A small sound classifier, trained from scratch: width 384.
Rows from block 7 of a small sound classifier, named by matrix and row number. Rows with one number within an expert belong to one neuron, the router's apart. Each number is 200 + 40 x the weight over its row's rms, rounded and kept within 0 to 999. All counts start at 0.
Before each expert's rows are labels from the 100 clips, of 14976, where the router gives the expert most weight on average: "top examples" is what is common among them. Only what is clearly more common there than usual is listed. The data: short read English sentences (LibriTTS-R).
# router: router (model.blocks.7.mlp.router.weight, 8x384, trained with AdamW), inputs 64-127
# up: expert up (model.blocks.7.mlp.up, 8x192x384), inputs 64-127
# down: expert down (model.blocks.7.mlp.down, 8x384x192, transposed), outputs 64-127

# expert 5
top examples: voice: female
router.5,278,242,149,196,178,161,124,212,209,139,228,119,229,140,169,141,160,167,214,169,164,220,264,170,228,211,208,109,252,169,152,187,212,174,240,225,142,198,136,189,159,198,126,231,246,161,216,221,202,167,200,174,189,164,198,246,182,148,151,185,168,171,155,162
up.0,187,209,159,158,149,241,230,241,213,124,197,274,216,220,175,128,211,246,175,147,275,214,201,248,167,240,146,207,172,258,164,155,173,227,170,255,171,221,127,205,205,182,232,200,160,174,201,215,217,183,228,214,136,128,211,265,229,224,210,181,189,193,230,218
down.0,159,164,182,207,235,212,187,219,231,277,210,223,180,147,253,248,226,262,194,183,236,244,244,185,220,199,311,157,187,154,209,183,228,216,240,166,232,174,197,240,221,262,190,225,169,155,206,246,214,204,252,179,194,132,273,275,247,161,245,165,232,174,196,153
up.1,142,130,120,201,260,174,162,230,201,218,109,205,224,265,225,135,182,181,205,98,244,282,184,202,206,138,227,185,236,188,130,217,172,193,253,143,261,142,170,250,203,162,77,246,274,141,194,161,197,230,173,130,250,256,193,231,181,161,179,207,111,200,190,147
down.1,244,248,196,160,209,200,244,166,137,167,166,258,150,176,205,168,210,240,217,166,186,244,164,203,148,208,167,296,115,234,326,206,200,117,187,227,171,179,176,236,126,185,230,213,171,190,139,170,223,305,147,165,216,215,206,243,204,153,189,270,247,165,128,213
up.2,191,215,236,173,266,164,134,201,209,204,172,192,173,114,146,155,139,204,148,181,234,219,152,227,229,140,230,224,214,224,146,238,176,195,217,101,154,159,183,273,236,259,222,197,250,165,185,249,199,192,202,240,183,180,229,155,222,190,271,223,181,258,120,184
down.2,176,187,215,161,190,190,148,166,206,222,237,213,193,201,177,191,111,254,135,188,208,253,198,207,235,178,222,114,149,186,152,226,239,197,175,214,148,206,180,218,229,180,170,165,217,230,246,199,206,206,149,166,231,199,214,59,259,224,180,223,183,130,212,194
up.3,193,186,221,178,218,213,251,184,228,184,280,182,152,215,210,247,184,228,274,159,223,227,256,253,115,241,277,203,232,233,193,195,232,177,204,261,256,195,224,286,201,203,137,147,313,168,254,116,121,224,173,197,173,185,191,177,209,215,237,192,156,174,197,205
down.3,194,182,170,255,199,172,255,208,246,211,145,245,179,164,254,210,158,131,212,208,205,192,194,197,270,181,157,189,208,215,219,195,207,255,195,185,191,226,215,198,251,185,177,268,134,262,223,229,193,169,239,187,203,222,218,96,173,207,183,237,220,165,227,183
up.4,168,229,188,184,204,200,73,135,241,175,208,176,242,195,101,167,225,243,180,170,173,221,162,203,226,164,118,199,190,198,237,205,174,172,208,182,209,84,230,187,135,195,141,205,164,127,276,231,212,182,236,204,223,162,168,169,180,174,201,165,249,196,258,105
down.4,147,264,233,186,204,139,200,203,271,209,211,246,214,225,176,192,158,280,195,218,218,176,234,215,238,198,124,175,104,206,223,158,201,189,196,223,235,292,155,203,214,86,208,150,202,191,211,196,151,221,187,221,197,252,273,147,201,172,137,166,204,254,160,197
up.5,206,218,163,157,127,144,174,227,172,196,167,163,160,133,161,223,231,180,172,221,234,206,179,263,202,214,239,199,202,145,165,166,180,213,154,280,208,249,154,139,192,216,158,170,206,212,181,219,189,142,221,208,135,157,162,181,166,98,241,211,186,148,242,171
down.5,90,197,259,180,192,228,214,224,179,215,227,136,226,205,229,217,205,299,253,121,143,222,255,120,204,171,243,171,315,199,182,147,278,188,170,173,237,132,240,258,224,233,195,221,210,177,209,107,192,121,251,74,191,194,188,215,214,203,211,184,219,224,188,143
up.6,190,205,242,276,188,283,217,171,164,209,173,140,161,204,157,143,202,238,215,248,219,156,233,191,186,179,223,231,181,158,255,174,112,183,225,181,229,210,151,179,165,194,257,222,191,200,189,210,174,263,147,212,229,224,222,201,187,194,97,186,239,228,246,180
down.6,183,130,217,201,218,223,156,220,182,175,113,187,236,198,153,225,204,244,125,222,181,231,231,196,192,231,216,250,256,242,212,167,153,207,255,174,137,202,146,199,184,250,169,196,192,150,168,204,163,244,220,278,200,231,197,236,210,203,244,169,202,201,220,235
up.7,288,166,228,253,240,214,245,179,216,157,236,234,184,209,102,184,208,162,208,194,212,180,171,200,193,208,248,187,241,209,174,115,282,211,179,243,264,207,222,223,187,196,206,185,195,213,211,235,240,223,217,192,140,228,150,213,261,220,183,195,296,174,237,214
down.7,249,194,225,174,213,216,244,204,226,192,246,210,188,186,210,187,229,293,185,290,173,206,149,223,267,156,210,223,186,280,213,225,216,201,234,165,119,262,235,208,233,223,144,172,196,276,226,157,223,186,171,198,228,246,198,223,202,138,205,190,187,146,193,197
up.8,193,206,174,235,194,146,210,243,159,187,117,203,140,149,175,211,223,210,250,266,111,207,182,215,204,215,207,208,237,147,228,226,275,165,235,195,163,171,286,217,193,240,244,191,131,209,206,205,202,158,204,213,243,184,154,179,179,177,128,137,258,183,219,172
down.8,189,152,238,179,169,218,238,222,255,239,255,142,209,152,199,213,170,192,159,238,236,232,138,237,171,214,98,197,187,176,221,190,138,247,211,173,309,127,180,182,193,173,256,222,177,206,140,254,176,201,212,219,174,202,253,134,263,258,227,190,168,212,149,200
up.9,204,202,262,222,256,168,192,241,188,162,199,241,181,174,141,184,266,222,124,191,125,176,232,115,235,155,188,150,138,193,181,249,255,200,182,163,183,225,187,197,162,220,159,152,171,245,185,140,242,199,137,189,142,196,194,130,229,165,152,160,126,252,239,108
down.9,237,160,160,217,268,197,239,149,233,165,174,149,157,184,230,168,202,239,218,232,220,230,285,189,155,225,216,169,223,236,164,277,259,130,173,155,214,145,244,196,261,201,223,238,212,151,194,208,203,172,240,182,233,248,234,179,225,245,199,242,187,168,204,250
up.10,115,219,200,192,133,173,152,212,262,268,222,201,166,229,138,217,288,226,146,292,167,198,179,176,223,228,228,140,131,229,200,219,158,186,178,220,174,212,266,237,173,272,172,208,272,194,207,267,258,195,198,223,191,232,208,110,135,224,190,153,201,232,162,189
down.10,234,198,213,163,178,250,260,210,226,147,236,228,252,255,180,215,180,289,226,182,122,153,161,192,198,108,175,252,158,230,124,208,139,250,217,133,161,204,119,214,190,216,209,235,249,267,249,211,193,189,220,186,270,182,173,55,195,208,161,210,175,175,229,96
up.11,162,183,258,211,194,248,179,223,260,134,135,221,206,178,167,129,174,236,189,167,235,192,212,173,222,165,187,201,215,181,172,215,142,186,262,179,189,214,139,239,182,90,197,147,203,243,198,179,171,234,233,215,212,154,223,232,219,180,208,192,278,164,166,190
down.11,202,186,225,162,212,151,204,243,166,223,135,216,180,182,223,150,176,119,168,212,225,168,228,228,248,170,266,211,225,201,164,213,167,178,256,158,209,162,195,196,98,188,164,236,282,189,224,202,242,123,164,172,217,259,174,183,187,153,171,160,281,253,174,246

# expert 6
top examples: voice: male
router.6,245,218,197,251,182,193,169,179,210,108,203,127,189,172,166,135,119,212,256,159,195,191,190,152,223,166,186,164,116,134,127,185,156,229,265,151,223,153,168,244,216,188,87,134,231,249,225,216,186,115,158,159,199,191,211,214,209,210,122,146,196,234,177,201
up.0,168,236,147,241,204,213,139,229,220,186,228,152,260,193,173,178,255,165,247,158,144,219,193,206,224,190,204,173,123,166,310,210,223,221,197,196,270,186,227,184,140,219,195,192,103,208,189,186,176,193,153,159,251,176,183,139,177,211,234,171,275,283,252,209
down.0,251,174,218,239,229,189,152,156,204,194,265,261,163,147,219,200,204,205,202,196,173,203,158,109,256,179,175,262,153,269,199,181,245,194,238,203,204,159,151,212,184,206,181,122,191,136,223,211,276,266,177,186,213,170,203,191,226,212,253,206,239,135,156,237
up.1,148,187,190,223,108,201,175,201,224,183,209,182,216,150,170,161,197,151,190,182,171,236,238,243,227,228,211,188,162,134,194,248,225,248,180,192,254,135,128,206,170,132,190,189,173,258,189,146,217,229,150,219,188,311,273,216,218,223,219,240,205,213,171,177
down.1,205,216,145,207,163,156,145,229,225,222,250,234,187,220,251,209,214,150,231,163,179,94,254,190,159,258,140,237,202,174,159,217,231,213,183,160,168,220,220,234,187,208,161,132,156,171,209,192,245,142,236,230,194,213,29,289,286,183,210,154,240,99,176,225
up.2,192,184,120,208,245,185,322,193,240,186,141,171,226,219,210,263,197,167,144,224,175,249,135,123,182,173,234,241,161,227,132,218,212,208,128,146,116,233,155,164,196,238,192,126,259,133,146,183,183,200,204,224,198,192,210,233,163,218,176,219,234,202,221,226
down.2,153,165,184,156,175,211,191,204,231,184,180,186,194,166,216,198,154,194,183,151,183,207,140,232,171,215,185,192,249,208,145,238,136,284,165,154,229,239,227,199,223,199,126,210,203,232,115,227,171,144,251,121,191,94,118,138,268,184,204,260,142,195,157,264
up.3,234,132,200,226,270,236,158,179,216,102,184,188,171,179,229,222,207,167,167,202,201,198,181,206,132,196,224,151,115,265,185,204,248,240,160,148,199,128,223,199,210,250,184,184,133,311,282,178,274,183,257,198,202,197,120,184,162,171,205,249,232,203,162,200
down.3,192,190,241,196,153,160,254,174,226,315,162,202,234,179,241,179,202,146,225,229,180,132,216,167,262,180,214,312,199,158,124,141,195,228,148,237,182,189,200,234,259,149,153,141,250,234,154,213,278,193,174,244,183,154,232,278,216,163,205,231,222,173,164,182
up.4,174,219,110,294,208,183,228,254,229,173,185,190,262,156,166,197,222,207,201,208,179,283,147,256,193,222,217,146,269,216,166,261,130,195,179,234,143,221,180,208,225,257,255,179,192,229,198,142,128,207,258,142,274,285,148,182,207,272,127,226,216,183,194,196
down.4,231,183,203,188,184,253,162,247,253,223,179,215,218,229,155,202,220,193,198,258,152,208,167,189,208,179,123,171,256,193,210,260,246,198,198,236,229,217,200,175,135,103,238,167,269,145,127,113,213,245,160,169,190,237,151,242,226,162,255,215,209,161,187,188
up.5,249,249,151,248,195,205,186,198,226,237,248,184,221,162,267,176,190,247,208,210,157,166,208,181,205,159,210,184,209,209,181,221,173,181,224,178,226,141,410,125,231,207,196,226,156,242,266,193,265,225,263,261,179,157,168,222,165,166,243,238,112,95,180,216
down.5,157,213,153,209,261,89,254,258,277,219,159,216,181,251,197,171,240,151,172,189,221,164,172,223,184,206,230,245,201,147,161,216,140,225,226,219,263,253,244,196,249,137,233,166,222,234,245,227,195,169,154,184,203,194,159,190,252,188,203,237,239,165,174,223
up.6,209,141,154,153,173,193,183,160,244,252,246,153,166,185,221,155,158,240,178,177,78,206,220,186,237,201,212,178,173,190,172,110,220,193,273,277,212,206,187,216,241,203,167,234,171,175,202,184,201,221,194,229,160,213,236,237,172,184,125,156,218,257,171,227
down.6,219,191,228,160,203,233,185,220,197,173,176,168,192,266,186,221,254,230,246,197,217,200,199,200,231,267,221,247,152,181,188,235,282,187,181,217,229,269,254,172,234,162,116,166,193,221,154,128,191,222,204,234,214,205,147,192,216,185,232,108,204,162,276,199
up.7,169,164,294,197,134,197,165,276,242,171,195,217,192,191,178,137,194,163,195,171,254,254,202,237,222,190,203,183,204,227,288,264,242,116,242,200,144,175,147,197,188,180,173,236,255,173,137,235,204,191,121,322,181,242,163,193,192,153,197,183,263,233,176,201
down.7,211,147,167,205,171,217,137,188,192,235,224,216,171,173,204,205,173,135,124,196,189,202,185,211,184,210,134,163,229,174,230,236,189,206,182,239,173,213,247,176,156,134,184,215,187,188,218,175,255,201,174,190,222,259,189,188,235,215,200,213,118,246,217,247
up.8,258,243,238,181,186,174,191,155,230,235,232,183,171,247,221,211,244,151,251,211,243,175,227,232,146,259,205,176,269,146,183,197,241,206,144,209,183,232,198,151,214,180,189,154,180,200,137,156,185,174,210,148,161,192,244,116,187,215,254,164,151,272,250,123
down.8,230,255,236,195,119,169,209,268,236,189,181,129,195,120,205,288,157,193,217,184,204,209,131,209,263,166,149,128,239,221,167,188,214,226,157,278,207,200,297,164,166,115,181,239,185,166,161,177,167,231,210,247,230,204,207,118,267,190,184,167,178,195,163,227
up.9,239,195,203,341,207,223,163,193,189,233,253,249,167,200,242,184,166,173,158,192,176,151,212,251,234,191,179,185,176,220,219,181,239,243,145,178,207,230,250,137,204,193,240,207,235,186,214,173,282,206,282,264,240,167,153,200,186,183,151,212,213,126,197,237
down.9,163,141,186,208,177,239,174,192,228,208,274,256,170,262,139,213,214,110,271,140,176,196,148,159,232,234,200,268,187,248,210,185,205,157,184,212,246,244,262,134,241,164,142,205,209,166,174,185,259,169,204,218,173,166,203,297,165,222,203,209,195,238,233,202
up.10,204,170,230,254,209,180,185,224,251,263,200,190,197,177,262,162,193,215,220,130,192,142,174,137,229,199,154,148,159,154,192,157,137,198,242,165,308,219,158,178,257,245,204,207,213,212,172,234,222,234,205,207,250,188,165,170,190,170,261,192,202,256,188,200
down.10,170,175,261,216,215,115,193,186,223,181,314,221,295,269,196,205,194,210,137,177,276,232,242,189,192,242,288,142,163,275,208,155,205,243,178,171,142,159,194,211,279,217,256,251,183,234,202,214,165,187,284,205,176,183,165,166,196,251,122,239,197,171,207,218
up.11,151,115,253,184,236,227,189,179,247,222,189,176,190,142,174,137,105,211,233,220,230,215,202,228,234,195,141,252,251,206,256,225,226,209,205,174,253,253,205,176,173,140,248,213,163,277,180,206,240,215,243,204,183,248,155,228,240,225,239,187,171,284,216,192
down.11,208,104,168,208,251,241,234,198,159,246,214,205,190,194,223,273,219,219,202,233,221,168,204,177,212,294,97,166,212,204,219,187,298,171,170,188,225,150,117,206,216,246,222,182,202,119,222,146,155,155,227,169,230,197,175,135,235,226,142,180,198,264,149,196

# expert 0
top examples: voice: male
router.0,235,212,182,191,156,176,169,147,168,177,177,132,254,185,165,183,150,183,222,213,167,173,209,144,187,225,208,136,187,185,119,182,174,210,249,201,170,186,145,240,192,202,122,188,211,199,141,197,190,117,173,165,164,247,218,241,217,151,145,170,148,209,191,190
up.0,155,199,244,250,208,280,163,211,202,151,205,222,178,254,194,173,155,202,145,266,178,222,169,203,238,193,232,228,215,202,174,278,184,236,203,175,155,161,274,207,204,242,234,220,163,230,218,163,229,211,213,259,179,232,213,177,140,187,216,181,279,166,199,170
down.0,206,201,203,208,212,217,221,223,209,164,137,244,174,184,208,195,229,135,210,173,201,206,134,200,188,192,248,224,215,207,239,248,128,200,133,202,101,277,218,103,251,219,224,180,199,135,146,186,166,255,214,228,254,268,200,208,248,179,200,203,199,215,179,291
up.1,185,176,218,179,219,135,196,291,145,265,230,185,220,191,118,197,233,177,214,220,168,191,217,186,214,168,187,235,250,239,168,185,241,203,181,242,269,198,164,226,208,188,131,190,152,214,190,190,220,190,186,170,132,171,293,129,214,204,189,204,181,219,194,124
down.1,160,231,171,280,184,171,255,151,231,233,209,257,231,137,174,176,137,229,212,189,243,257,225,134,221,198,189,204,190,110,217,142,154,157,242,216,203,257,313,247,220,179,214,210,170,256,172,238,144,206,129,253,345,163,139,193,187,232,241,198,184,165,147,192
up.2,209,163,180,146,197,141,182,247,179,188,247,193,185,174,152,170,251,194,227,215,142,172,224,102,198,221,196,218,228,233,191,168,210,118,269,212,222,182,151,228,139,229,198,146,213,193,178,241,219,115,157,195,248,207,141,256,230,245,226,167,217,158,165,164
down.2,202,181,150,250,124,213,326,143,167,201,168,194,237,132,92,271,161,235,131,188,256,185,228,195,245,243,238,218,146,272,188,184,232,203,231,127,183,184,177,194,181,205,161,263,168,208,252,160,234,243,248,200,237,268,245,241,232,177,223,201,251,174,171,151
up.3,226,214,187,176,181,191,149,175,214,157,175,195,222,221,168,204,226,195,229,242,140,287,159,190,170,162,197,284,194,219,201,246,201,282,135,172,169,205,181,204,193,168,244,200,247,315,191,169,248,232,158,186,205,120,229,221,173,248,186,226,245,273,200,211
down.3,136,243,182,207,211,228,248,185,243,143,210,240,184,186,207,180,204,231,146,199,175,226,217,136,206,233,220,257,257,269,196,230,177,223,180,230,264,204,198,123,237,194,170,220,190,184,238,143,166,238,228,236,169,222,228,254,206,230,249,207,195,158,163,205
up.4,188,180,164,193,141,179,203,148,238,166,171,206,170,193,213,203,214,168,309,201,166,220,265,189,163,241,189,244,189,191,168,212,232,204,192,177,141,190,116,178,247,157,197,173,225,275,214,192,241,142,245,200,154,143,125,255,155,180,248,201,230,202,254,181
down.4,162,152,210,216,203,261,191,165,180,154,90,188,238,220,161,222,192,221,201,161,208,173,196,224,198,111,236,180,182,193,186,241,249,249,154,238,209,238,206,326,202,202,180,247,243,87,156,183,172,201,183,192,164,202,209,194,215,210,239,176,158,164,277,195
up.5,201,157,235,127,152,233,158,140,191,220,195,174,172,171,241,77,195,196,188,293,216,188,180,205,196,240,222,125,209,232,228,279,224,127,252,143,197,157,156,189,199,182,211,167,179,224,210,194,213,163,194,126,180,161,175,183,207,209,181,188,233,207,201,252
down.5,193,202,236,158,229,190,281,207,179,198,205,178,198,194,154,184,167,140,97,125,183,192,165,167,237,206,155,180,207,209,194,247,296,151,237,199,179,206,183,215,113,278,189,204,249,158,185,243,199,245,223,275,202,231,278,231,168,224,256,172,157,250,205,154
up.6,180,215,166,265,260,226,150,218,144,185,247,216,211,194,164,255,231,247,207,190,206,164,161,273,165,155,271,264,203,156,229,261,281,211,156,197,168,159,127,219,216,199,157,198,230,204,179,212,287,242,179,122,181,140,185,185,201,238,149,159,249,273,242,195
down.6,190,216,189,140,242,185,166,213,132,131,266,194,149,220,265,251,150,267,172,207,210,107,220,276,171,257,192,199,135,188,172,145,218,156,149,109,145,222,247,213,229,296,269,262,179,220,207,236,244,234,171,194,211,216,194,231,247,221,246,198,183,139,131,165
up.7,122,145,191,166,249,159,259,175,88,102,163,114,223,262,221,253,244,183,220,253,211,181,277,188,201,200,241,230,152,248,201,225,116,225,211,148,156,190,143,247,216,170,132,194,167,202,126,170,174,248,175,232,240,174,192,279,213,163,222,189,176,163,257,198
down.7,218,251,144,190,232,185,129,239,258,216,191,259,261,209,202,200,168,289,265,164,148,194,179,244,136,191,187,178,252,233,254,230,181,174,252,194,236,104,192,238,202,236,153,204,189,174,221,206,296,244,225,180,133,110,190,280,147,197,232,133,242,138,176,175
up.8,154,236,171,212,236,183,183,188,203,223,123,226,198,231,258,202,191,223,165,240,141,176,241,173,151,232,215,211,168,228,183,233,199,199,198,177,204,160,226,212,152,187,137,262,174,205,176,260,154,130,235,242,205,234,202,218,219,178,161,183,217,176,236,196
down.8,209,276,245,207,260,202,192,172,181,172,186,204,242,201,234,244,268,140,135,175,320,184,182,247,148,252,213,190,216,196,139,155,272,210,245,172,216,177,264,284,198,205,242,133,189,260,210,202,202,220,184,168,232,140,207,138,207,258,186,202,172,215,170,238
up.9,220,211,183,228,202,146,194,290,269,114,236,199,199,208,102,183,179,216,134,192,150,201,135,233,277,281,115,211,229,169,214,240,178,248,215,193,251,240,181,183,167,224,116,192,159,232,259,196,163,162,284,229,143,221,230,130,200,174,199,196,149,201,203,123
down.9,102,224,172,154,174,214,202,155,163,206,231,178,182,170,189,230,174,218,162,227,241,245,209,149,241,98,226,122,180,240,200,158,199,327,229,276,151,111,151,194,172,273,219,220,157,220,186,202,189,203,250,212,200,247,192,152,198,206,169,187,226,207,183,166
up.10,242,176,249,105,283,147,145,242,126,197,126,244,229,181,205,265,137,280,187,187,138,153,158,259,285,277,189,216,241,249,196,238,242,102,201,174,216,226,282,198,186,245,187,214,210,174,248,204,190,215,221,267,238,202,222,186,172,228,234,170,215,212,195,217
down.10,236,189,221,194,145,263,280,172,259,144,223,201,178,160,248,205,259,190,260,281,217,304,163,203,194,201,213,225,225,238,252,218,151,194,235,207,200,222,154,232,167,188,183,176,215,176,224,157,212,204,207,211,137,144,221,197,167,141,160,167,197,230,281,230
up.11,241,222,250,215,239,155,130,171,217,188,145,206,226,167,225,279,203,182,164,240,191,211,258,202,128,161,146,173,166,259,199,145,171,267,203,256,223,154,235,274,198,268,196,128,215,153,261,227,160,212,174,180,249,172,223,172,238,165,162,181,186,245,183,267
down.11,213,166,175,216,208,222,203,176,233,175,227,239,230,248,235,185,134,200,237,249,194,226,171,243,264,202,240,125,261,174,170,246,225,153,285,162,219,254,214,152,204,175,216,142,188,214,211,218,160,201,272,215,242,218,130,139,194,211,197,256,231,171,239,257

# expert 7
top examples: voice: male
router.7,171,182,244,164,221,215,212,231,164,278,219,207,146,208,233,193,284,257,173,227,257,240,257,251,230,251,202,141,283,213,209,210,186,165,187,227,209,144,225,202,137,204,285,230,159,139,91,238,155,245,230,192,239,240,190,158,188,264,222,282,138,221,198,137
up.0,127,187,203,225,185,177,309,152,143,177,193,199,155,206,137,175,161,131,150,158,200,115,193,154,189,136,211,162,85,204,195,182,226,230,194,159,206,171,192,190,168,164,186,270,126,200,269,210,171,199,130,135,299,208,192,273,228,240,209,162,144,150,164,205
down.0,192,267,264,247,174,210,147,196,227,195,251,279,187,173,195,198,241,166,161,209,207,229,128,247,213,220,196,179,195,218,196,259,196,190,209,161,202,192,173,227,153,208,164,230,203,196,261,195,222,219,151,208,223,162,172,279,248,230,229,204,154,168,197,199
up.1,224,118,191,168,231,200,143,197,281,193,155,163,232,226,221,192,181,173,159,237,179,162,273,171,157,187,172,275,266,234,227,207,144,210,208,212,186,246,100,206,181,178,123,190,223,216,157,274,200,193,260,185,224,175,205,252,158,232,195,204,167,175,214,145
down.1,146,183,235,230,128,242,257,164,209,182,221,211,221,275,240,182,221,197,233,290,245,260,181,175,216,239,188,117,282,172,231,180,146,146,201,213,167,146,178,216,177,207,243,172,200,219,240,223,210,255,158,164,191,228,113,259,136,242,262,188,262,180,243,208
up.2,224,227,198,162,290,221,177,220,221,171,249,288,287,210,178,154,211,222,228,217,164,165,211,171,173,152,201,177,196,195,254,210,160,152,242,213,219,222,186,144,223,193,243,329,218,196,119,182,190,138,169,225,229,171,252,182,242,93,166,228,190,163,249,200
down.2,265,196,196,219,171,216,242,178,160,251,243,190,189,156,194,204,199,240,213,150,226,216,297,251,230,207,261,163,205,134,150,173,247,172,206,208,221,247,227,223,180,226,176,155,238,232,208,265,279,219,195,234,163,212,155,174,124,188,195,169,181,227,176,243
up.3,192,162,219,121,171,224,169,198,180,206,187,248,298,189,196,225,221,208,268,199,188,195,201,191,209,139,179,228,209,181,172,188,191,205,159,161,155,154,122,197,203,132,224,207,234,153,216,154,278,191,205,247,183,241,237,257,222,133,115,232,215,259,214,220
down.3,236,189,172,162,197,214,128,213,199,169,186,223,182,257,181,174,166,185,244,207,253,250,192,192,261,176,243,200,267,176,147,253,201,180,164,183,157,149,126,201,265,226,155,180,239,207,229,228,151,185,169,180,184,176,149,188,190,252,243,148,271,153,164,262
up.4,219,218,172,247,180,240,190,221,174,245,175,178,214,240,234,190,192,201,227,208,148,211,180,211,233,228,175,273,167,195,214,263,193,221,224,281,137,216,132,193,223,211,195,155,141,199,63,286,222,178,247,207,216,226,271,283,260,138,179,163,242,198,206,252
down.4,136,168,111,221,188,171,180,176,185,131,292,155,194,133,196,203,267,243,239,247,217,181,196,271,259,210,161,208,316,154,222,94,165,166,151,180,171,248,224,204,249,224,175,252,270,229,214,209,193,211,261,189,175,242,204,147,194,174,200,250,248,192,157,167
up.5,193,192,211,276,239,204,188,241,258,231,227,240,152,192,215,153,277,209,187,213,162,220,273,133,124,285,241,228,170,191,170,232,179,176,147,211,171,238,199,260,163,201,173,210,209,191,217,238,173,205,212,152,248,222,213,213,239,198,191,136,215,203,259,219
down.5,180,140,194,207,204,141,226,209,172,148,242,253,293,163,226,160,272,247,228,244,150,182,189,223,156,149,197,176,230,244,159,125,191,282,114,208,159,188,178,218,162,191,152,217,201,184,222,152,185,195,154,217,213,137,152,177,193,220,300,212,216,110,260,228
up.6,207,177,221,268,232,197,266,167,196,273,202,241,190,216,212,211,196,242,175,265,179,141,186,220,233,172,200,221,257,283,177,181,160,223,192,162,215,197,198,221,181,212,192,204,227,210,149,169,255,214,203,185,177,204,215,293,196,221,233,175,172,188,206,197
down.6,163,208,196,204,199,229,202,221,232,104,163,258,198,185,126,216,278,270,171,149,179,237,212,197,229,182,194,229,201,139,188,197,268,149,185,213,244,270,186,237,215,222,183,196,162,256,220,241,159,205,220,114,275,164,243,187,252,200,207,221,133,160,152,256
up.7,220,207,220,237,240,179,213,152,199,193,141,221,213,221,231,145,218,185,178,201,196,227,224,208,199,198,219,204,173,223,228,302,259,215,196,205,233,160,178,135,223,151,192,177,240,196,245,227,172,167,183,227,189,269,234,222,292,158,233,232,239,162,146,161
down.7,224,183,186,242,151,248,216,267,151,168,236,216,181,245,183,151,136,249,296,236,266,99,238,193,216,201,225,155,179,148,287,225,236,191,188,229,208,191,186,235,203,190,187,233,198,197,220,127,195,230,147,154,246,244,204,128,205,188,204,166,213,200,172,244
up.8,244,159,168,224,218,209,272,171,206,257,201,171,182,231,239,295,155,204,216,226,199,232,267,140,172,233,263,154,265,227,237,153,209,221,188,229,213,251,148,187,166,150,153,183,84,192,163,213,186,198,153,207,188,168,167,212,226,188,155,225,197,246,202,198
down.8,171,274,231,211,167,265,241,250,175,138,205,195,171,220,163,181,162,163,231,159,230,233,189,221,219,203,267,108,186,230,235,183,191,251,228,253,186,200,197,199,184,202,164,237,202,202,198,256,214,216,230,187,221,241,181,277,179,131,226,213,201,131,179,129
up.9,215,218,239,142,227,261,237,200,234,150,198,247,168,215,189,209,182,217,277,231,206,121,234,216,207,159,208,210,225,255,281,206,196,207,214,295,259,130,179,157,299,249,294,233,216,155,216,152,171,242,80,228,220,194,169,178,230,161,147,176,122,268,117,220
down.9,170,182,145,206,95,276,264,157,144,182,195,192,185,177,248,185,232,172,154,245,161,210,135,143,173,206,219,249,303,186,174,181,225,225,229,200,248,212,169,190,187,172,199,209,182,251,123,187,260,255,251,215,196,150,197,320,292,185,128,220,258,227,280,173
up.10,145,178,236,226,124,211,165,254,233,215,203,155,172,210,182,259,179,179,198,159,234,157,178,159,152,229,211,162,160,173,124,130,206,230,228,90,215,219,283,161,275,188,209,193,196,207,227,199,196,258,156,262,238,181,263,277,218,223,178,197,181,309,200,176
down.10,196,167,159,178,189,260,273,171,189,209,134,220,215,224,172,139,242,180,210,142,183,154,232,191,232,188,223,113,156,222,166,173,220,177,213,270,265,236,195,223,221,168,213,247,212,236,223,196,253,131,218,147,122,253,172,263,185,195,192,189,131,197,167,266
up.11,233,222,228,186,221,246,197,294,193,269,237,211,217,203,213,167,126,174,188,169,313,180,202,229,149,175,235,215,233,257,201,154,227,220,222,226,226,257,164,248,149,188,181,256,195,184,262,171,143,170,234,238,189,204,224,289,164,143,219,173,126,160,234,167
down.11,204,131,177,176,221,207,182,212,174,246,205,291,198,236,208,236,177,224,246,96,173,205,214,250,245,234,246,149,166,159,219,153,153,186,324,269,151,238,189,129,226,267,245,191,203,205,132,185,257,225,180,203,139,212,265,277,264,266,172,234,178,183,223,208